config = dict(
    train_examples=101725,
    levels_per_channel=4,
    arch='transformer_decoder',
    norm='layernorm',
    cautious_weight_decay=True,
    lr_schedule='cosine_restarts',
    warmup_steps=4860,
)
Rows from block 3 of a small autoregressive pixel model, named by matrix and row number. Rows with one number belong to one neuron. Each number is 128 + 24 x the weight over its row's rms, rounded and kept within 0 to 255. All counts start at 0.
After each neuron's rows are labels from the 100 images, of 14976, where the neuron reaches its highest value: "responds to" is what is common among them. Only what is clearly more common there than usual is listed. The data: regions of photos with short descriptions (Visual Genome). In brackets: how many of the 100.
# fc1: MLP up (model.blocks.3.mlp.fc1.weight, 768x192), inputs 0-191
# fc2: MLP down (model.blocks.3.mlp.fc2.weight, 192x768, transposed), outputs 0-191

fc1.383 [107 128 112 142 145 144 128 112 147 135 110 140  92 144  79 141 129 120 166 135 147 164 148  80 117 149 145  87 114 138 122 122 124 151 170 142 125 119 131 153 129 122  95 139 110 113 131 110 173 110 158 101 157 182 110 116  85 138 120 171 176 145 104 137 144 107  92 139 153 129 109 147 146 155  53  87 102 121 114 130 114 141 165 125 154 108 151 100 135 158 153 128  96  88 138 167 123 106 145  86 115 150  78 102 143 142 119 111 178 161  89 164 114 147 115 140 103 115 134 136 112 124 108 102 101 136 119 145  93 153 132 145 118 143 137 154 110 117 158 152 168 148 146 125 133 116 141 162 146 165 141  78 146 109 101 126 142 105  86 114 118 149 151  91 132 139 154 152 108 128 111 128 115 129 191 125  92 177 114 127 104 100 115 127 153 109 129 113 117 100 123 118]
fc2.383 [146 104  74 111 138 185 135 175 170 118 112 144 139 125 115 126 201 118 150 130 147 143  93 137 112 115 151 108 126 105 145 158 109 106 139 122 144 159  98  98 139  88 124 101 103 164 112 127 129 162 115  76  94  72 159 101 136 138 139 120 130 100 168 132 150 126 138 126 127 143 124 175 163  97 136 131 106 126 141 121 118 134  91 128 167 109 119 185 156 104 137 133 118 108 165 100  67 125 134 131 128  92 153 150 145 118 175 142 138 119 121 130  95 135 127 127 145 104 125 108 130 157 134 137 134 121 152  92 130 121 109 106 148 107 123 137 161 115 114 119  90 132 109 152 134 107 148  91 106 119 178 142  84 139 148 155 118 162 151 146 142  89 114 138  97  95 138 107 141 143 132 164 139 144  99 142 152 128 173 123  67 136 120 109 146 108 135 149 130 129  84 133]
responds to: text has "red" (37); text has "sign" (36)

fc1.322 [ 80 149 165 162 108 129 178 128 155 126 110 159 125 102 114 128 139 104 122 177 108 104 130 120 149  95 154 132 134 131 133 170 123  89 107 108 179 138 100 133 117 158 140  92 150  95 146 136 122 150 136 103 130 110 174 130  81 100 141  86 109 100  98 149 119 101  70 170 137 155 120 106 111 156 140 134 100 104 120 133 144 140 106 117 109 142  94 102 134 145 170 136 176 100 160 157 167 154 126 117 109 138 155 166  91 130 135 108  98 147 110 119 128 145 132 152 133 153 129 143  92 133 124 143 126 111  73 132 142 150 160 151 141 130 156 107 154 121 126 133 124 153 124 123 117 163 182 150 121  71 148 140 175 128  97 133 118 103 158 118 123 101 122 143 136  94 150 108 123 122 119 131  95  89  95 135 115 111 140 125 128  84 150 127 165 143 109  94 123 157 127 168]
fc2.322 [161 158 118 133 115 129 123 130 106 139 153  92 140 150  94 136 147 119 110  86 106 156 124 112 163 143 144 127 132 140 119 110 135 124 102 152 115 104 139 156 129 178  95 130 142 152 121 132 111 157 113  90  79 136 152 121 118  81 107 103 153 113 119 129 160 100 137 146 172 142 158 107 121 144 108 130 133 167 124 146 173 104  83 118 110 141 119 118 107 104 132 164 102 135  87 122  63 173 159 142 148 102 134 156 148 144  70 112 159 137 100 112 152 102 111 179 100 127 139 139 139 123 142 143 113  95 111 107 168 100 104 124  97 111 140  94  97 152 130  71 111 137 146 164 123 112 161 138 105 128 172 135 135 147 150 150  97 119 180 151 175 121  91 175 151 146 110 136 105 155 152 113 141  99 128 157 124 114 121 156 115 121 132  98 144 132 121 107 172 123 125 110]
responds to: text has "man" (30)

fc1.670 [174 166 112 163 146  94 150 134 157 112  98 131  73 141 170 115 131  90 108 142 151  96 110  97 120 122 145 156 155 115  87 147  83 158 117 127 154 102 162 151 122 115 153 134 165 149 168 115 192 157 138 111 116 100 100 121 127 120 142 123 144 114 134 156 126 126 138 104 127 110 142 144 101  82 119 147 133 108 103 131 155 120 145 159 154 141 116 138 125 103 137 131 125 134  92 105 115 116 114 131  93 101 118 156 132 149 112 151 137 136 165 158 124  89 152 109 105 140  97  83 122 138 131 129 134 116 125 111 115 140 108  81 134 130 144 148 108 178 117 160  93 175 117 102 143 122 148 121 168 139 130 118 188  73 123 116 121  85 124 191 140 113 134 141 131 172 164 155  78 126 142 132 107 114 121 131 121 100 132 115  91 109 129 130 159  91 144 138 162 128  96 117]
fc2.670 [146 134 143 130 147 140 136 118 138 121 117 131 127 120  89 132 110 138 140 101 119  88 141 113  93 173  88 121 119 160 125 124 129 116 145 130 129 116 128  87 121 184 133 145 136 146 117 188 130 102 118 152 125 131 124 154 132 120 145 138  88 125 136 124 131  93 156 126  74 153 139 154  73  95  95  93 134 145 130 151 130 121 129 128 162 135 128 125  75 151 133 113 127 120 147 145 124 140 164 132 146 147 103 155  89 139 111 117 219 115 163 160 158 186 135 144 156 101  76 141 135 176  98  95 121 100 153 103  98 138  61  99 111 114 115 135 109 135 124 145 142  90 118 122 157 129 150  84 137 135 163 106 134 120 163 135 147 104 105 136 124 132 120 138 101 152  78 118 122  78 116 149 112 141 132 128 160 147 100 115 113 111 132 121 152 149 131 169 123 146 158  96]
responds to: text has "red" (30); text has "sign" (27)

fc1.440 [108 119 143 115 112 151 128  93 127 121 137 139 152 119 134 152 110 124 107  80 113 160 156 116 140 138 137 129 128 138 134 170 128 148 122 151 101 159 120 106 105 150 122  88 134 108 155 167 124 143 143 126 142 141  98 154 117 126  97 106 111 144 171 105 150 153 143  79 155 134 149  98 134 165 167 114  86 161 182 141 156 130 140 130 103 109 139 102  83 139 134 119 132 100 135 155 127 107 128 144 126 149 131 109 112 113 149 127 147 126 123 160 160 123 122  80 111  82  94 150  89 154 119 126 163 157 149 101 140 141 139  61 144 115 112 146 134  64  82 131 110  90 135 127 111 115 145  95 121 135  85 112 109  74 144 141 106 102 108 112 153 134 119 171 156 139 113 110 111 120 164 160 160 151 183  95 132 147 149 106  99 125 147 169  83 127 125 148 157 102 143 156]
fc2.440 [141  77 135 137 128 111  87 166 150  90 128 117  97 102 130 163 137 136 130 155 117 189 102  97 148 119 130 111 142 146 148 116 120 164 124 125 108 137 131 125 144 160 147 138 124 111 123 129 149 110 133 111 134 130 132 125 148  79 159 145 116  90  98 155  94 147 103 101 140  90 135 145 159 137 143 101  82 107 153 126 143 113 152 184 123 127 161  86  77  99 133 152 145 160 139 119 114  83  94 159 144 128 115 104  82 105 142 160 109  95 144 119 118 146 113  97 115 149 100 154 113 153  82 150 111 155 112 172 125 104 116  95 166 162 159 143 119 131 133 116 145 114 147 127 113 166 161 113 155  62 127 141 116 126 147 120  90 107 156 114 139 133 129 104 188 117 143 118 164 143 154 112 131 122 107 104 119 148 136 102 159 103 131 172 120 149 102  97 148 143 148 142]
responds to: text has "man" (34)

fc1.759 [ 96 133 144 121 104  68 157  79 101 130 179 122 106 109 146 121 144 121 111 128 173 117 121 149 122 105 118 146 144 145 155 176 135 123 103 110 121 108 132  88 127 167 180 123 150  71 143 130 122 150 124  55 131 101 184 122  90 112 154 107 139 104 141 137 129 157 118 153 101 145 107 109 120 135 119 147 139 122  93  70 157 162 139 106 109 156 164 126 128 134 140 103 130 139 102 149 142 116 127 124 117 162 117 155 119 177 145 146 111 126 131 121 104 120 109 156 118 163 122 143 125 105 147 150 125 124 151 133 129 126 172 168 104 127  91 154 124  97 118 107  97 112 157 129 119 175 169 116 115 107 126 123 111 127 138  91 168  97 110 137 187 128 100 136 150 104 128  88 128 120 124 110 111  72  98 170 127 128 138 125 120 107 139 116 146 162 130 111 148 162 117 154]
fc2.759 [ 54 119 164  97 101 147 115 130 120 108 127 130 110 124 121 144 101 131 108 133 102 123 147 143 123 140 147  77 114 150 106 109 159 132 141  91  85 103 122 145 115 138 117 147 131 179 130 131 183 159 132 152 136 144 128  84 144 152 125  96 118  99 131 146 143 146 125 142 172 120 137 102 155 105  89 156 163 152 145 152  99  74 135 169 132 143 149 135  80  87 105 123 157 127 128 122 124 181 144 126 143 135 106  96 141 116  98 127 179 138 117 138 135 141 144 134 172 148 123 152 134 119 104 118 145 135 143  64 132 140 128 160 115 130 163 146  79 106  91 125 110  86 124 100 150  73 138 124 104 119 177 119 141 151 100 134 112 127 122 123 124 145 125 155 158 103 126 131  88 116 162 108 154 107 108 103 142 150 127 135 106 102 150 141 135 133 140 142 177  86 104 162]
responds to: text has "man" (31)

fc1.335 [119 162 140 140 107 118 161 127 131 116 162 117 146 132 139  72 119 104 158 159 136 118 107  88  96 163 134 146 110 171  84 129 124 162 125 136  80 125 145 150 143 139 128 113  90  83 170 121 102  84 127  55 122 138 136 137 174 110 177 110 172 139 110 119 119 144 106 119 119 105 110 132 140  89 133 150 116 134 120 152 102 105 127 142 112 159 153 143 110 155 109 160 136  98 121 168 128 130 151 100 120 105 107 125 128 150 103 156 165 141 146 103 126 125  86 159 101 145 141 127 144 155 138 101 139 110 112  96 141  97 139 128 118 121  73 133 131 130 143 110 131 137 131 184 123 119  73 102 140 161 141 147 123 132 124 103 141  89 133 145 121 114 121 147 116 141 119 136 132 166 103 197 141  95 155  92 110 141 174 123 119  96 120 125 166 109 122 152 121 164  98  94]
fc2.335 [ 85 173 128 145 114 118 111  84 116 135 138 130 128  99 102 143 100 150  95 149 121 140 172 138 154 132 156 133 145  84 123 152 145 145 126  95 158 140 120 107 133 148 112 146 142 116 124 107 146 184 123 152 146 202 118 166 120 141 140 143 143 142 128 125 150 117 150 135  95 132 147 107 153 158 111 151 158 114 171 120 139 156  92  58 114  93 111  83 134 135 133 126 141 132 167 101 163 116 107 142 120 152 135 127 141 118 121 154 107 116 145 121 112  92 141 126 129 121  86 158  91 132 145 128 133 107 130  99 148 156 134 137 107 135 186 102 114 115 118 131 108 118 151 106 145 135 134 160  95 122  85 115 145 145 133 157 110 123 146  84 164 117 129 103 205 115 113 114 139 112 132  66 100 161 133 145  94 131 151 117 129 132  94 148 100 110 111  91 121  81 103 152]
responds to: text has "red" (27)

fc1.168 [113 102 166 145 121 122 113 133 182 111 127  96  65 123  85 142 157 136 129 105 126 125 151 139 151 121 130 134 128 110  82 138 116 193 121 108 114 132 114 142 113 141 119 140 124 148 148  84  98 125 122 124 110 133 152 144  94  93  97 173 160 142 101 128 113 119 150 125 145 150 110 161 132 135 124 166 156 126  95 133 137 175 134 156 124 117  92 165 137 159 145 130 128 109 166 147 133 119 168 117  80  82 139 106 119 123 118 127 107  85 123  79 112 147 136 121 154  99 101 110 129 139 138 151 115  83 131  89 107 161 160 127 170 108 114 142 157 154 167 135 124 115 119 121 164 113 110 155 120 118  93 156 130  86 135 165 149  96 144 143 168 123 178 119 166 116 137 157 118 175 103 102 130 137 106  98 140 165 150 100 115 128 122 135 103  98 150 129 104 135 145  80]
fc2.168 [146 159 103 115 106 156 130 126 137 135  88  98 145 122 111 175  92  99 150 144 113  86 138 121 151 147 122 130 154 159 159 158  99 144 143 111  97 153  89 115 142 134 164 182 125 107 124 142 160  99 168 154 147 132 135 130  97  83 148 123  94 119  59 151 104 133 102 166 119 142 134 119 134 113 124 107  95 100 144 118 131 104 136 150 104 140 137 131 108 139 150 142 149 145 122 169 154 126 101 142 153 153 117 121  93 114 100 125 117 149  83 126 160 139 114 131 136  88 125 136 110 139 111 100 103 161  93 125 147  98 135 115 144 159 132 142 154  98 136 107 110  72 156 106 140 100 118 115 177 105 129 160 168 127  73 105 126 138 111 110 112 109 155 138 111 143 151 117  93 148 139 164 102  90 152 144 128 126 106 120 111 117 144 127 130  95 191 159 124 196 119 138]
responds to: text has "red" (30)