Weights of a small autoregressive pixel model: activation gelu.
Rows from block 2, named by matrix and row number. Rows with one number belong to one neuron. Each number is 500 + 25 x the weight over its row's rms, rounded and kept within 0 to 999. All counts start at 0. Numbers have three digits each. After the name is the row's rms in percent of the matrix's.
# fc1: MLP up (model.blocks.2.mlp.fc1.weight, 768x192), inputs 96-191
# fc2: MLP down (model.blocks.2.mlp.fc2.weight, 192x768, transposed), outputs 96-191
fc1.505 105:488505508505494541465505490494517559486523519517532509507512500504546500499513528509526517486520504531484546492537516507501514552506495462492508511447485489511521480497524510492465447474468494514478520526517515502547474508528523482511500523498505501487502516509499491487492532495473518493
fc2.505 102:484461518470512497529486476513491468441497512480479519506486485488461543524469491468488495493470514451508468474513490502505491490451539550469511505535482484502495484483488444500510477519499505502505472504510492581494489497505454518497538532515481501508497490512517495474500533519513501531
fc1.506 097:555486484496504485514486495514524486518433493483491484520516510507498541465494538486488434481483518507493482472510498496499509512462478509511470509451533493439524502488507453486501530521471443549522491525484500460503503556534512493490487463483479486513512453482465475539498470547521507564
fc2.506 094:469504536501480517505512519450504500522571514494495497510482522484482501488513466527499478511476435516489493494486502501495508487475519494517488494461487526449500505500484478500499518522466498540518505469505500552486511433500469472476504456479453493520490498518495532511514537483470563522
fc1.507 098:493501512428493499511554501492526499494459451478483501477496492465537458444497503516457476505500542484495510540507506498531487482483493475450501542487500502486488477537518479484434486507547479513514448505454526536491533496513513494548545454488468483491524538507485485473546508490502502491
fc2.507 093:527523506597487542476493529482483499512533509535486522539528510481476470511461497497485516528546494508481471521531517470485498489528501508516459509477536495505502498530461562468494484489474506497510543520493462468533503539474481516463494527518521495529542529491513496510553501493474470480
fc1.508 096:493469511467425484471495524509462501486522498481503534489558475492455500458512517483503519505488472509481451491510504530495519465522525509505490500481506482497473523492473469460461531505508487462484520512501518504518475458516539515481512541498475488493532487467515489486488498530508476517
fc2.508 100:479537515489520493560462495492517541495498537487466498503467495475506495501486476490513518518523498489500493498459470534504513548489528514469495473466522525515480513470525475583521515516486502532501495481489482481548514521443516535489496470509527519486518507486567493484465515481438522489
fc1.509 103:460525494467492468459508505503535490453504493510504499517539469518511484478490490463512496521462487455494503507520499533511495504544522472504520486552449513485528471473524543523509480441497480499517528507507510534475505464525470564517558483485500474469466445474505509498456487522483504555
fc2.509 089:489476530498507538497512506530476540473507471567473559518467520476492516537489529507448530476483461500451506520506500510486488509521490537498462478488495535536491498514500532530452549523502464520518513500523525445529487479473507471492468490501506502497518464540509522521456494502517501478
fc1.510 097:468461523549502504490496483498516489504471534490561502488479501506507499476475517502505550525529499483506508474471509566479512462495493496512523520511484534499509480500490527550524515494517545505517475506500501523488510511524488492531485493472457509499472462496501448475521483487478508517
fc2.510 098:503537445460419519517520497506534507487522521482467495483521512539535508486519499520508469452464504487504524526468499477466466502462483477483466477542520477484508510504475464474473482489526453549488513489490533491442506500478507487527474480486517495504535513490497496521487475492499481502
fc1.511 108:483474508513502478492492519486521489503515519506481545507470518557511509488527498508511533467510499481542508551465486481517526475494470500572501514463534473497496508453506443539521473569512496473487455497519517497481503492444506484500490479498495458524426503514521523463547484484488480497
fc2.511 100:488527528476472507509524543495532481495486454502488498543516483508497517507491533497478482450537511505488462510490504499461480548492507525475495515504501545484493517486469456494482507463522464495536533484514547522529504486493493512498494511525461503488537513530489497539475479464494518454
fc1.512 099:496502506515531504483493529477497490508527524534475496492539499507524470509502505452485503485517518503481492549545489538535478490494499506528510501521526500486468485472550509450480445465474500534464443486464500480495497492487482470488493517468494556514460498480478521482507444507510528519
fc2.512 104:477454471522490532504503504516505513513480491508497512471504526527489455490477484507491488480463499473504509478460495461479492538494474496489450526497484452526496471531488494504494538536513477522520526531540507542524525472529468436539529469516506539480519515484479507444480489480517480483
fc1.513 087:487485531486446488504519500471530486470514518506522501538505504509467477472498491506485493514450499498532481462517478495437481513467536497491512497454513531485496447496513498498529483516515497498528463480525505495467509487463496504492529474540522532445476501495457483494513545497499473494
fc2.513 092:559529484484506465470479535548487508528471503487537469512544491509485495475517530543508518513490556473468476526507499524518526494514477566518475539528450499469511541486509499502491477518477481520525559526461493479502529527509523465489497487478452498503489502521539518499499451529497557505
fc1.514 102:472477476498543485488523495518511465546518508520492502540529552488497548538526517491505468529481483540498541481483525535505491479480535481542464501468484509515497488509510518480478485494539525542531468476531504506488484461516485518498516476490509467506451473466445505511522510511492490485
fc2.514 110:531485508513506512526494507455493497528513489505537438493502518515501499483478497506547517504512523479519467498494500491457460516500469475502468477506507490508525471497493511495517506512500494489463502488458524532431504510535496514490518532499539548491509522469497452450504470487458545561
fc1.515 111:535484526482495496497498466484441482465506511471502509510535510560511495440515478499501454549481494537475476487473490538475478495520499487504501513492506504498483472508507549517503534495489507481507486490575527526500501505536537504513532478469527507498490483498483491520470549474479511517
fc2.515 112:502478498477477510524526489497493538508519473520467468524523498473501527523487508509503509469512494483469491497519510507522546456475537500492485495503505473519502530505496497513500479498521503532504478466535423479494535488526516488548476450492493494561484516507536531518501503503505471443
fc1.516 097:473474494494531475501501435467492533506491523479485495495566510531502494506541496494452511489478488503516467508505517523499471472503482518482514450504495447471452525547526547499479509496492509497482476532482498515485481502480520517515545474515464487527574502578478514541463472541514492514
fc2.516 106:528493504475498515499490540516489476532470505488504538501475536481498465505534454537517476525515485506479514487525496473512521535524534482528548510472481501544537505470528469509554522487491482536532510447479506462522517484504496527490444519489530513534476497424509476459529560461505509474
fc1.517 100:544525482476494490516501493559533495508439480477487495453514490463510531515523521503451464523519486490491481537453524485494468498533462494499498532487532495514508518525489473517513488490478522532515496467496518489501516518489543485494491522501509496485512495479521486531520517523453516469
fc2.517 095:417479509517510509472470505491470526526503505523503520503473485515525438510518520481577481496480550480471520482501466523519515493507520472500551495469433523525470478457491482479511488511483475494504479476528500524517467496526493544497496498517518517522498448498474489468531456527537474500
fc1.518 117:471563521504483525491468515465505471494510540484503506507511497488529531471506433512525505500507515516523561502470529533487499414501472483516506515473506496500489539486520490529558523534486471497524512518542498543490494504506486476521497476501477524476537499475515488514508425496535496513
fc2.518 107:489530447546492472509500530546487513510531552517516493476500530466460513513488538450471550516469519548487509453523522458503475459500492492462498477502476483508470477512459525502490520536528486499549455481502476465548478503485527488494505489505500517511506481505526491504516458477491501490
fc1.519 097:495487529484506487472497506475531540509512507489477471492510485492508497519538487507486519497515516465518508477531532511479525486477530504503522482461494512508521467480506522530495499445531492474520477524472549465513481570476528522502478475451503483508497526502459494458535509480485496462
fc2.519 105:467481515460540517505517469518470523490473505555489565513521468537476506480510515512508463462483486488503509492466487519525495518524484523475489521476556477511481562508491531505487464541479516526525485512545485519486482464508469503518486490555516500506505481486503507484497499479536484496