config.yaml
train_examples: 101725
layers: 6
bias: "all"
parallel_block: false
inner_norm: false
positions: "sincos"
init: "xavier_uniform"
steps: 24300
Rows from block 2 of a small autoregressive pixel model, named by matrix and row number. Rows with one number belong to one neuron. Each number is 128 + 24 x the weight over its row's rms, rounded and kept within 0 to 255. All counts start at 0.
Before each neuron's rows are labels from the 100 images, of 14976, where the neuron reaches its highest value: "top examples" is what is common among them. Only what is clearly more common there than usual is listed. The data: regions of photos with short descriptions (Visual Genome).
# fc1: MLP up (model.blocks.2.mlp.fc1.weight, 768x192), inputs 96-191
# fc2: MLP down (model.blocks.2.mlp.fc2.weight, 192x768, transposed), outputs 96-191

top examples: text has "red"
fc1.282 [137 102 124 144 116 111 120 124 146 101  70 162 111 146 101 102 121 123 122  98 172 129  81 142 179 111 106 149 170  71 126 103 140 155 148 148 129 104 143 133 141 138 102 114 176 116 104 158 135 145  99 167 112 152  97 119 123 145 137 162 143 107 139 147 126 130 137 145 121 122 134  94 124 123 130 175 145 141 157 126 131 158 133 147 124  91 103  79 133  92 172 189 155 156 111 123]
fc2.282 [100 128 128 123  94 138 126 149 152 135  92 105 144  96 114 131 120 104 144 133 142 135 114 137 118 140 154 100  86 133 147 114  94 125 119 114 168 126 101  88 126 127 127 134 146 166 168 115 125 122 146 136 137 187 134 107 133 148 140 125 155 148 110 157 133 177 105 108  85 132 131 111 125 103 187 144 114 154 160 132 161 156 121 142 152  80 149 130 154 122 114  80 161 127 127 121]

top examples: text has "white"
fc1.447 [103 151 116 109 139 117 117 126  89 145 148 137 143 129 150 138 143 116 115 155 150 128 142 106 138 127 145 130 108 173 143  77 100 128 104  97  72 134 124 151  97 138  74 114 113  98 131 156 155 155 158 108 136 142 122  96 158  73 125 107 133 164  97  77 138 124 130 104 144 137 148 141 151 154  98 116 108 151 160 153 158 165 151 147 112 113 154 116 114 119 131 160 157 164  71 161]
fc2.447 [100 159 124  96 164 103  85 123 178 149 104 157 156 118 142 105 115 134 139 108 137 162 136  84 139  94 141 168 159 134 114 135 131 146  57  85 128 165 134 102 145 134 109 147  74 110 105 167 145  83 164 130 147 105 131 112 100 133 108 161 168 156 131 148 127 133 141 110 139 118 128 141 153 173 119 168 127 117 139 163 141  99 121 161 128 124 127 100 123  69 150 162 134 141 138 120]

top examples: text has "sky"
fc1.731 [151 138 152 152 151  71 149 166 152 102 129 102  96 125 117  77 129 135 104 150 117  87 127 132 121 111 112 116 140 175 119 162  99 135 151 111 155 127 100 149  97 102  99 110 138 138 125 178 125 140 143  98 143 157 153 150 142 137  86 129 106 141  93  83 148 137 109 112 133 143 138 151 117  70 157 122 106 133 106 125 131 132 125 148 145  95 150 139 151 124 155 113 135 106 116 150]
fc2.731 [106 106 145  64 132 153 130 119 106 154 106 154 127 110 168 171 149 117 161  93  99 121 119 129 162 141 133 156 104 116 137  67 101  93 152 133 138  96 133 117 139 118 144 153  99 104 117 134 150 141 108 103 138 147 167 103 123 133 168  99 130 127 116 170 126  99 153 143 198 119 186  94 134 120 178 126 121  91 160 129 110  90 138 132 140 128 113 144 150 101  98  91 126 132  78 114]

top examples: text has "blue"
fc1.474 [111  93 157 139 129 108 106 174 135 124 138 116 123 142 163 132 121 177  71 114 139 118 122 126 120 118 124 143 115 107 149 127 142 118  92 151 130 132 105  87 116 104 106 130 119 159 151 105 163 123 143 103 158 148 151 116 130 107  95  99 106 141 123 166 131 130 138 150 111 154 165  89  98  82 131 165 118 116 100 160 111  94 176 146 168 117 164 162  99 126 191 127 133 131 131 156]
fc2.474 [129 128  84 157 140 125  76  60 144 116 135 100 155 127 135 133 103 100  82 120 148 137 111  85 134 134  85 165 120 118 168 139 129 150 149 137 106 108 108 114 133 152  99 112 140 131 112 127 119  85 122 126 157 159  86 113 108 133 140 122 134 104 136  79 128 115 141 106 149 118 100 114 150 153  97 116 135 143 163 135 173 171 117 135 143 160 117 137 156 131 105 163 136 114  60 131]

top examples: text has "blue"
fc1.44 [107 123 131 166 162 140 162 100 153 120  78 107 183 125 111 148 115 144 149 122 133 138  92 105 121 184 125 137 109 138 123 121 138 175 127 126 128 100 155  99 139 132 128 132 116 121 138  92 149 153 146 104 128 165 127  76 131 158 131  99 148 142 164 110 153  82 103 131 158 126 150  94  87 104  99 141 125  92 110 168 127 107 173 159 107 175 102  92 117 134 119 146  95 114 133 141]
fc2.44 [154 133 114 133  92 127 103 142  97 167 114  95  91 155 133 108 187 124  62 147 106 134 162 120  99 109 128 134 113 111 101 137 140 144 114 154 154 151 126 110 109 112 134 110 127 143 164 149 102 153 108 108 135  88 117 134 120 128 127 160 116 114 142 148 115 153 158 100 127 147 139 121 176 127 135  90 120 110 117 131 159 115  74  84 126  74 137 143 124  99 136 115 135 144  93 134]

top examples: text has "red"
fc1.89 [155 146 147 161 131 140 130 105 127 121 100 144 123 138 147 121 144 150 113 149 125 152 103  76 158 136 145 149  87 118 154 128 136 127 132 134 130  95 119 145 162 130 161 147 100 116 164  76 154 152 165 120 122 133 102 115  66 150 104 115 162  75 139 157 106  94 117 124 122 153 155 105 122  89 133 112 120 149  89  79 159 150 174 139 142 114 109 132 122 125 136 102 147  85 149 152]
fc2.89 [ 99 115  95 126 117 140 121 139  89  94 149 120 134 107 120 110 128 139 147 152 118 129  93 104  86 104 156  90 121 172 100 120 133 136 179 124 145 174 137  74 142 170 121 106 141 120 139 109 134 156 140 133 110 137 123 144 158 118  65 115 129 121 129 135 183  99 147 137 116 146 160 109 134 170 108 138 146 135  96 137 134 117 160 151 102 137 143 128 150 140 181 106 127 125 168  91]

top examples: text has "red"
fc1.145 [152 127 166 100 108 149 127 134 155 135 143 125 126 137 145 109 114 133 141 158 116 139 105 146 122 134  98  80 124 108  97 130 184 111 124  90 150 114 117 166 153 137 107 155 118 121  94 113 154  88  96 103 125 114 139 154 157 100 120  85 125 133 118 156 170  61 113 139 160 187 125 134 109 161 119 199 150 114  93 123 138 126 138 148 152 130 109 148 145 148 112 165 122 141 100 115]
fc2.145 [ 90 130 134 119 117 115 123 134 105 150 125 143 120 164 134 147 145  99  99 117 146  99 147 127 159 157 186 169 146 118 165 154 118 140 153 107 123 121 137 130 172 126 155 146 139 121 167 128 100 154 159  76 110 152 136 119  70 150 117 145 100 147 118 107 104 139 139 131 130 137 159 100 121 112 148 101 135 135 141 136  91 148 135 152 111 143  96 134  83  82  97  93 116 104 133 147]

top examples: text has "red"
fc1.334 [143 137 165  73 126 133 125 101 136 138  82 146 174 152 126 136  90 175 112 189 129 138  92 110 100 120 152 111 140 140 129 125 127 104 134 100 107 132  99 147 106 175 114 186 133 112  98 125 101  96 159 126 150 124 127 137 122 113  82 145 124 123 139 185 129 125 142 119 146 152  98 124 107 126 134 107 132 115 152 130 160 175 127 113 123 118 137 100  98 115 114 140 111 118 131 161]
fc2.334 [132 150 147 181 111 127 139 110 121 179 119 182 192 136 137 104 132  96 143 126 107  88 135 136 139  96 109 118 136 128 122 147 104 146 120 133 113 123 116 120 102 139 158  80 105 144  98 133  85 104 100 117  97 133  95  79 120 115 146 147 171 146  86 129 171 159 136 155 124 164 139 129 134  96  60 138 129 127 118 138 133 114 140 112 134 116 156 142 133 124 124 124 120  94 142 147]

top examples: text has "man"
fc1.584 [148 112 113  98 154 122 137 132 175 174 146 114 157  85 156 105 124 164 134 131 135 156 127 121 161 142 115 141 132 152 113 155 121 126 119 110 119 143 151 138 128 129 107 126 171 122 149 105 161 152 121  76 125 127 103 147 132 175 120 172  81 135 100 130 153 157 132 115 139 114 105 180 136 136 157 105 107 121 131 138 172 158 115 149 125  95  93 167  87  92 134  96  38 114 112 154]
fc2.584 [133 136 150 106 111 123 129 129  99 107 125 178 137 151 125 118 140  80 131 137  77 119 143 184 157 120 146 124 124 141  89 137 147 125 109 152 150 162 139  68 142 128 103 111 163 138 144 150  86 126 157 197  75 113 133 133 102 127 115 109 128 132 152 114  94 142 108 139 115 157 145 139 109 149  88 117 119 111 131 116 113 112 140  94 152 135 164  75  97 149 122 165 146 131 139 128]

top examples: text has "man"
fc1.497 [107 148 129 125 127 153 144 110 109 101 119 127 130 155 187 109  92 137 107 130 138 108  95 115 124 101  98 160  97 131 114 170 163 136 168 153  90 145 162 116 153 117 121 118 103 125 133 125 176 158 149 119 176 159 118 126 162 104  83 152 120 110 160 118 126 138 129 148 136 153 123 124 106 134 115 109 103 104 111  92 101 124 113 105 154 101 118  82  85 112 127 108 123 114 130 145]
fc2.497 [121 113 172 119  96 121 112 116 127 126 101 167 109 100 112 106 126 123 112  94 143 126 158 103 148 157 113 145 167 109 116 114 102 122 130 120 101 131  78  81 178 182 112 135 185 145 110 114 113 119 108 196 104 126 142 138 111 135 142 154 111 136 136 159 153 116 109 139 136 128 128 153  79 150 136 142 162 124 129 144 119 149 146 137 161  99 124 134  80 109 148  96 127  89 145 122]

top examples: text has "blue"
fc1.118 [ 85 166 105 174 160 134 103 142 138 156 137 128  94 123 116 118 118  95 125 141  99  95 133 125 140 137 164 129 155 127  90 119 103 120 146  99 117 145 111 115 120 107 163 142 123 114 139 123 172 140 102  94 104 113 143 103 132 124 141 128 156 116 184 118 168 122 117 123 125 121 116  85 138 162 161 172 167 147 133 169 113 170 161 143 159  98 156 130 107 109 131 111 127 147 105 152]
fc2.118 [106 134 159 101 150 128 116 122  90 132 141  96 110 108 134 141 132 113 133 127 133 143 108 110 105 144  87 104  67  82 150 103 151 110 158 128  81  50 117 120 134 114 141 146 153 115 143 140 129 131 150 144 167 160 117 154 121 122 131 118 118 144 116 168 104 166 162 143 164 160 162 152 141 129 128 102 114 102 156 146 138 131 110 116 131 104  96  93 131 176 145 151 107 116  87 119]

top examples: text has "sign"; text has "red"
fc1.599 [150 132 137 140 120 124 147 152 115 165 144 136 130 154 173  78 167 141 115 101 148 124  86 146  96 130 100 145 154 155 191 107 145 143 120 127 134 118 131 117 123 105 154 190 100 162 111 106 132 109 158 108 157 124 115  66 125 122 128 135 146 143 136 148 181  91 122 132 133 107 135 154 156 169  95  88 111 134 155  97 121 106 173 138 121 123 144 114 118 101 119 162 174 134 130 150]
fc2.599 [110 160  81 114 130 138 110 144 147  88 116 134 170 147 140 138 126 138 161 136 137 159 122 145 130 116 142  82 147 118  61 154 110 114 142 130 132 157 137  86 104 171 158 137 116  90 123 137 149 123 154 158 155 182 117 101 183 131 104 132 154 145 149 114 140 114 141  94 129 156 122 116  89 103  88 136 165 112 117 149 133 125 133 145 101 102 113 112 129 168  86 115 163 123 108 117]

top examples: text has "white"
fc1.146 [142 114  93 141 131 158  80 104 109 164 175 124 123  97 169 154 109 155 172 121 115 121 114  99 118 165  96 121 129  92 153 120 126 141 157 145 163  99 154 127 138 156 104 114  99 134 165 131 153  96 127  91 121 124 113 105 149 135 126 153 160 139 130 114 116 103 110 134 110 166 119 123 106  78 148 178  94 145 132 117 162  98 159 150 142 107 173  75 132 108 149 152 152 154 140 141]
fc2.146 [164 114  64  96  92 151 137 157 114 141 102 134 125 148 109 132 137 130 130 123  81 107 130 155 109 124  94  72 162 160 125 116 101 131 135  99 120 104 139  76 118 138 148 156 137 153 129 140 149  80 121 166 143 128 158 117 111 148 126 120 151 112 139 120 119 116 171 130 127 136 138  87 125 164 136 123 105 121 113 141 167 142 130 115  93  90 174 146 145 165 112 130 124 174 102 154]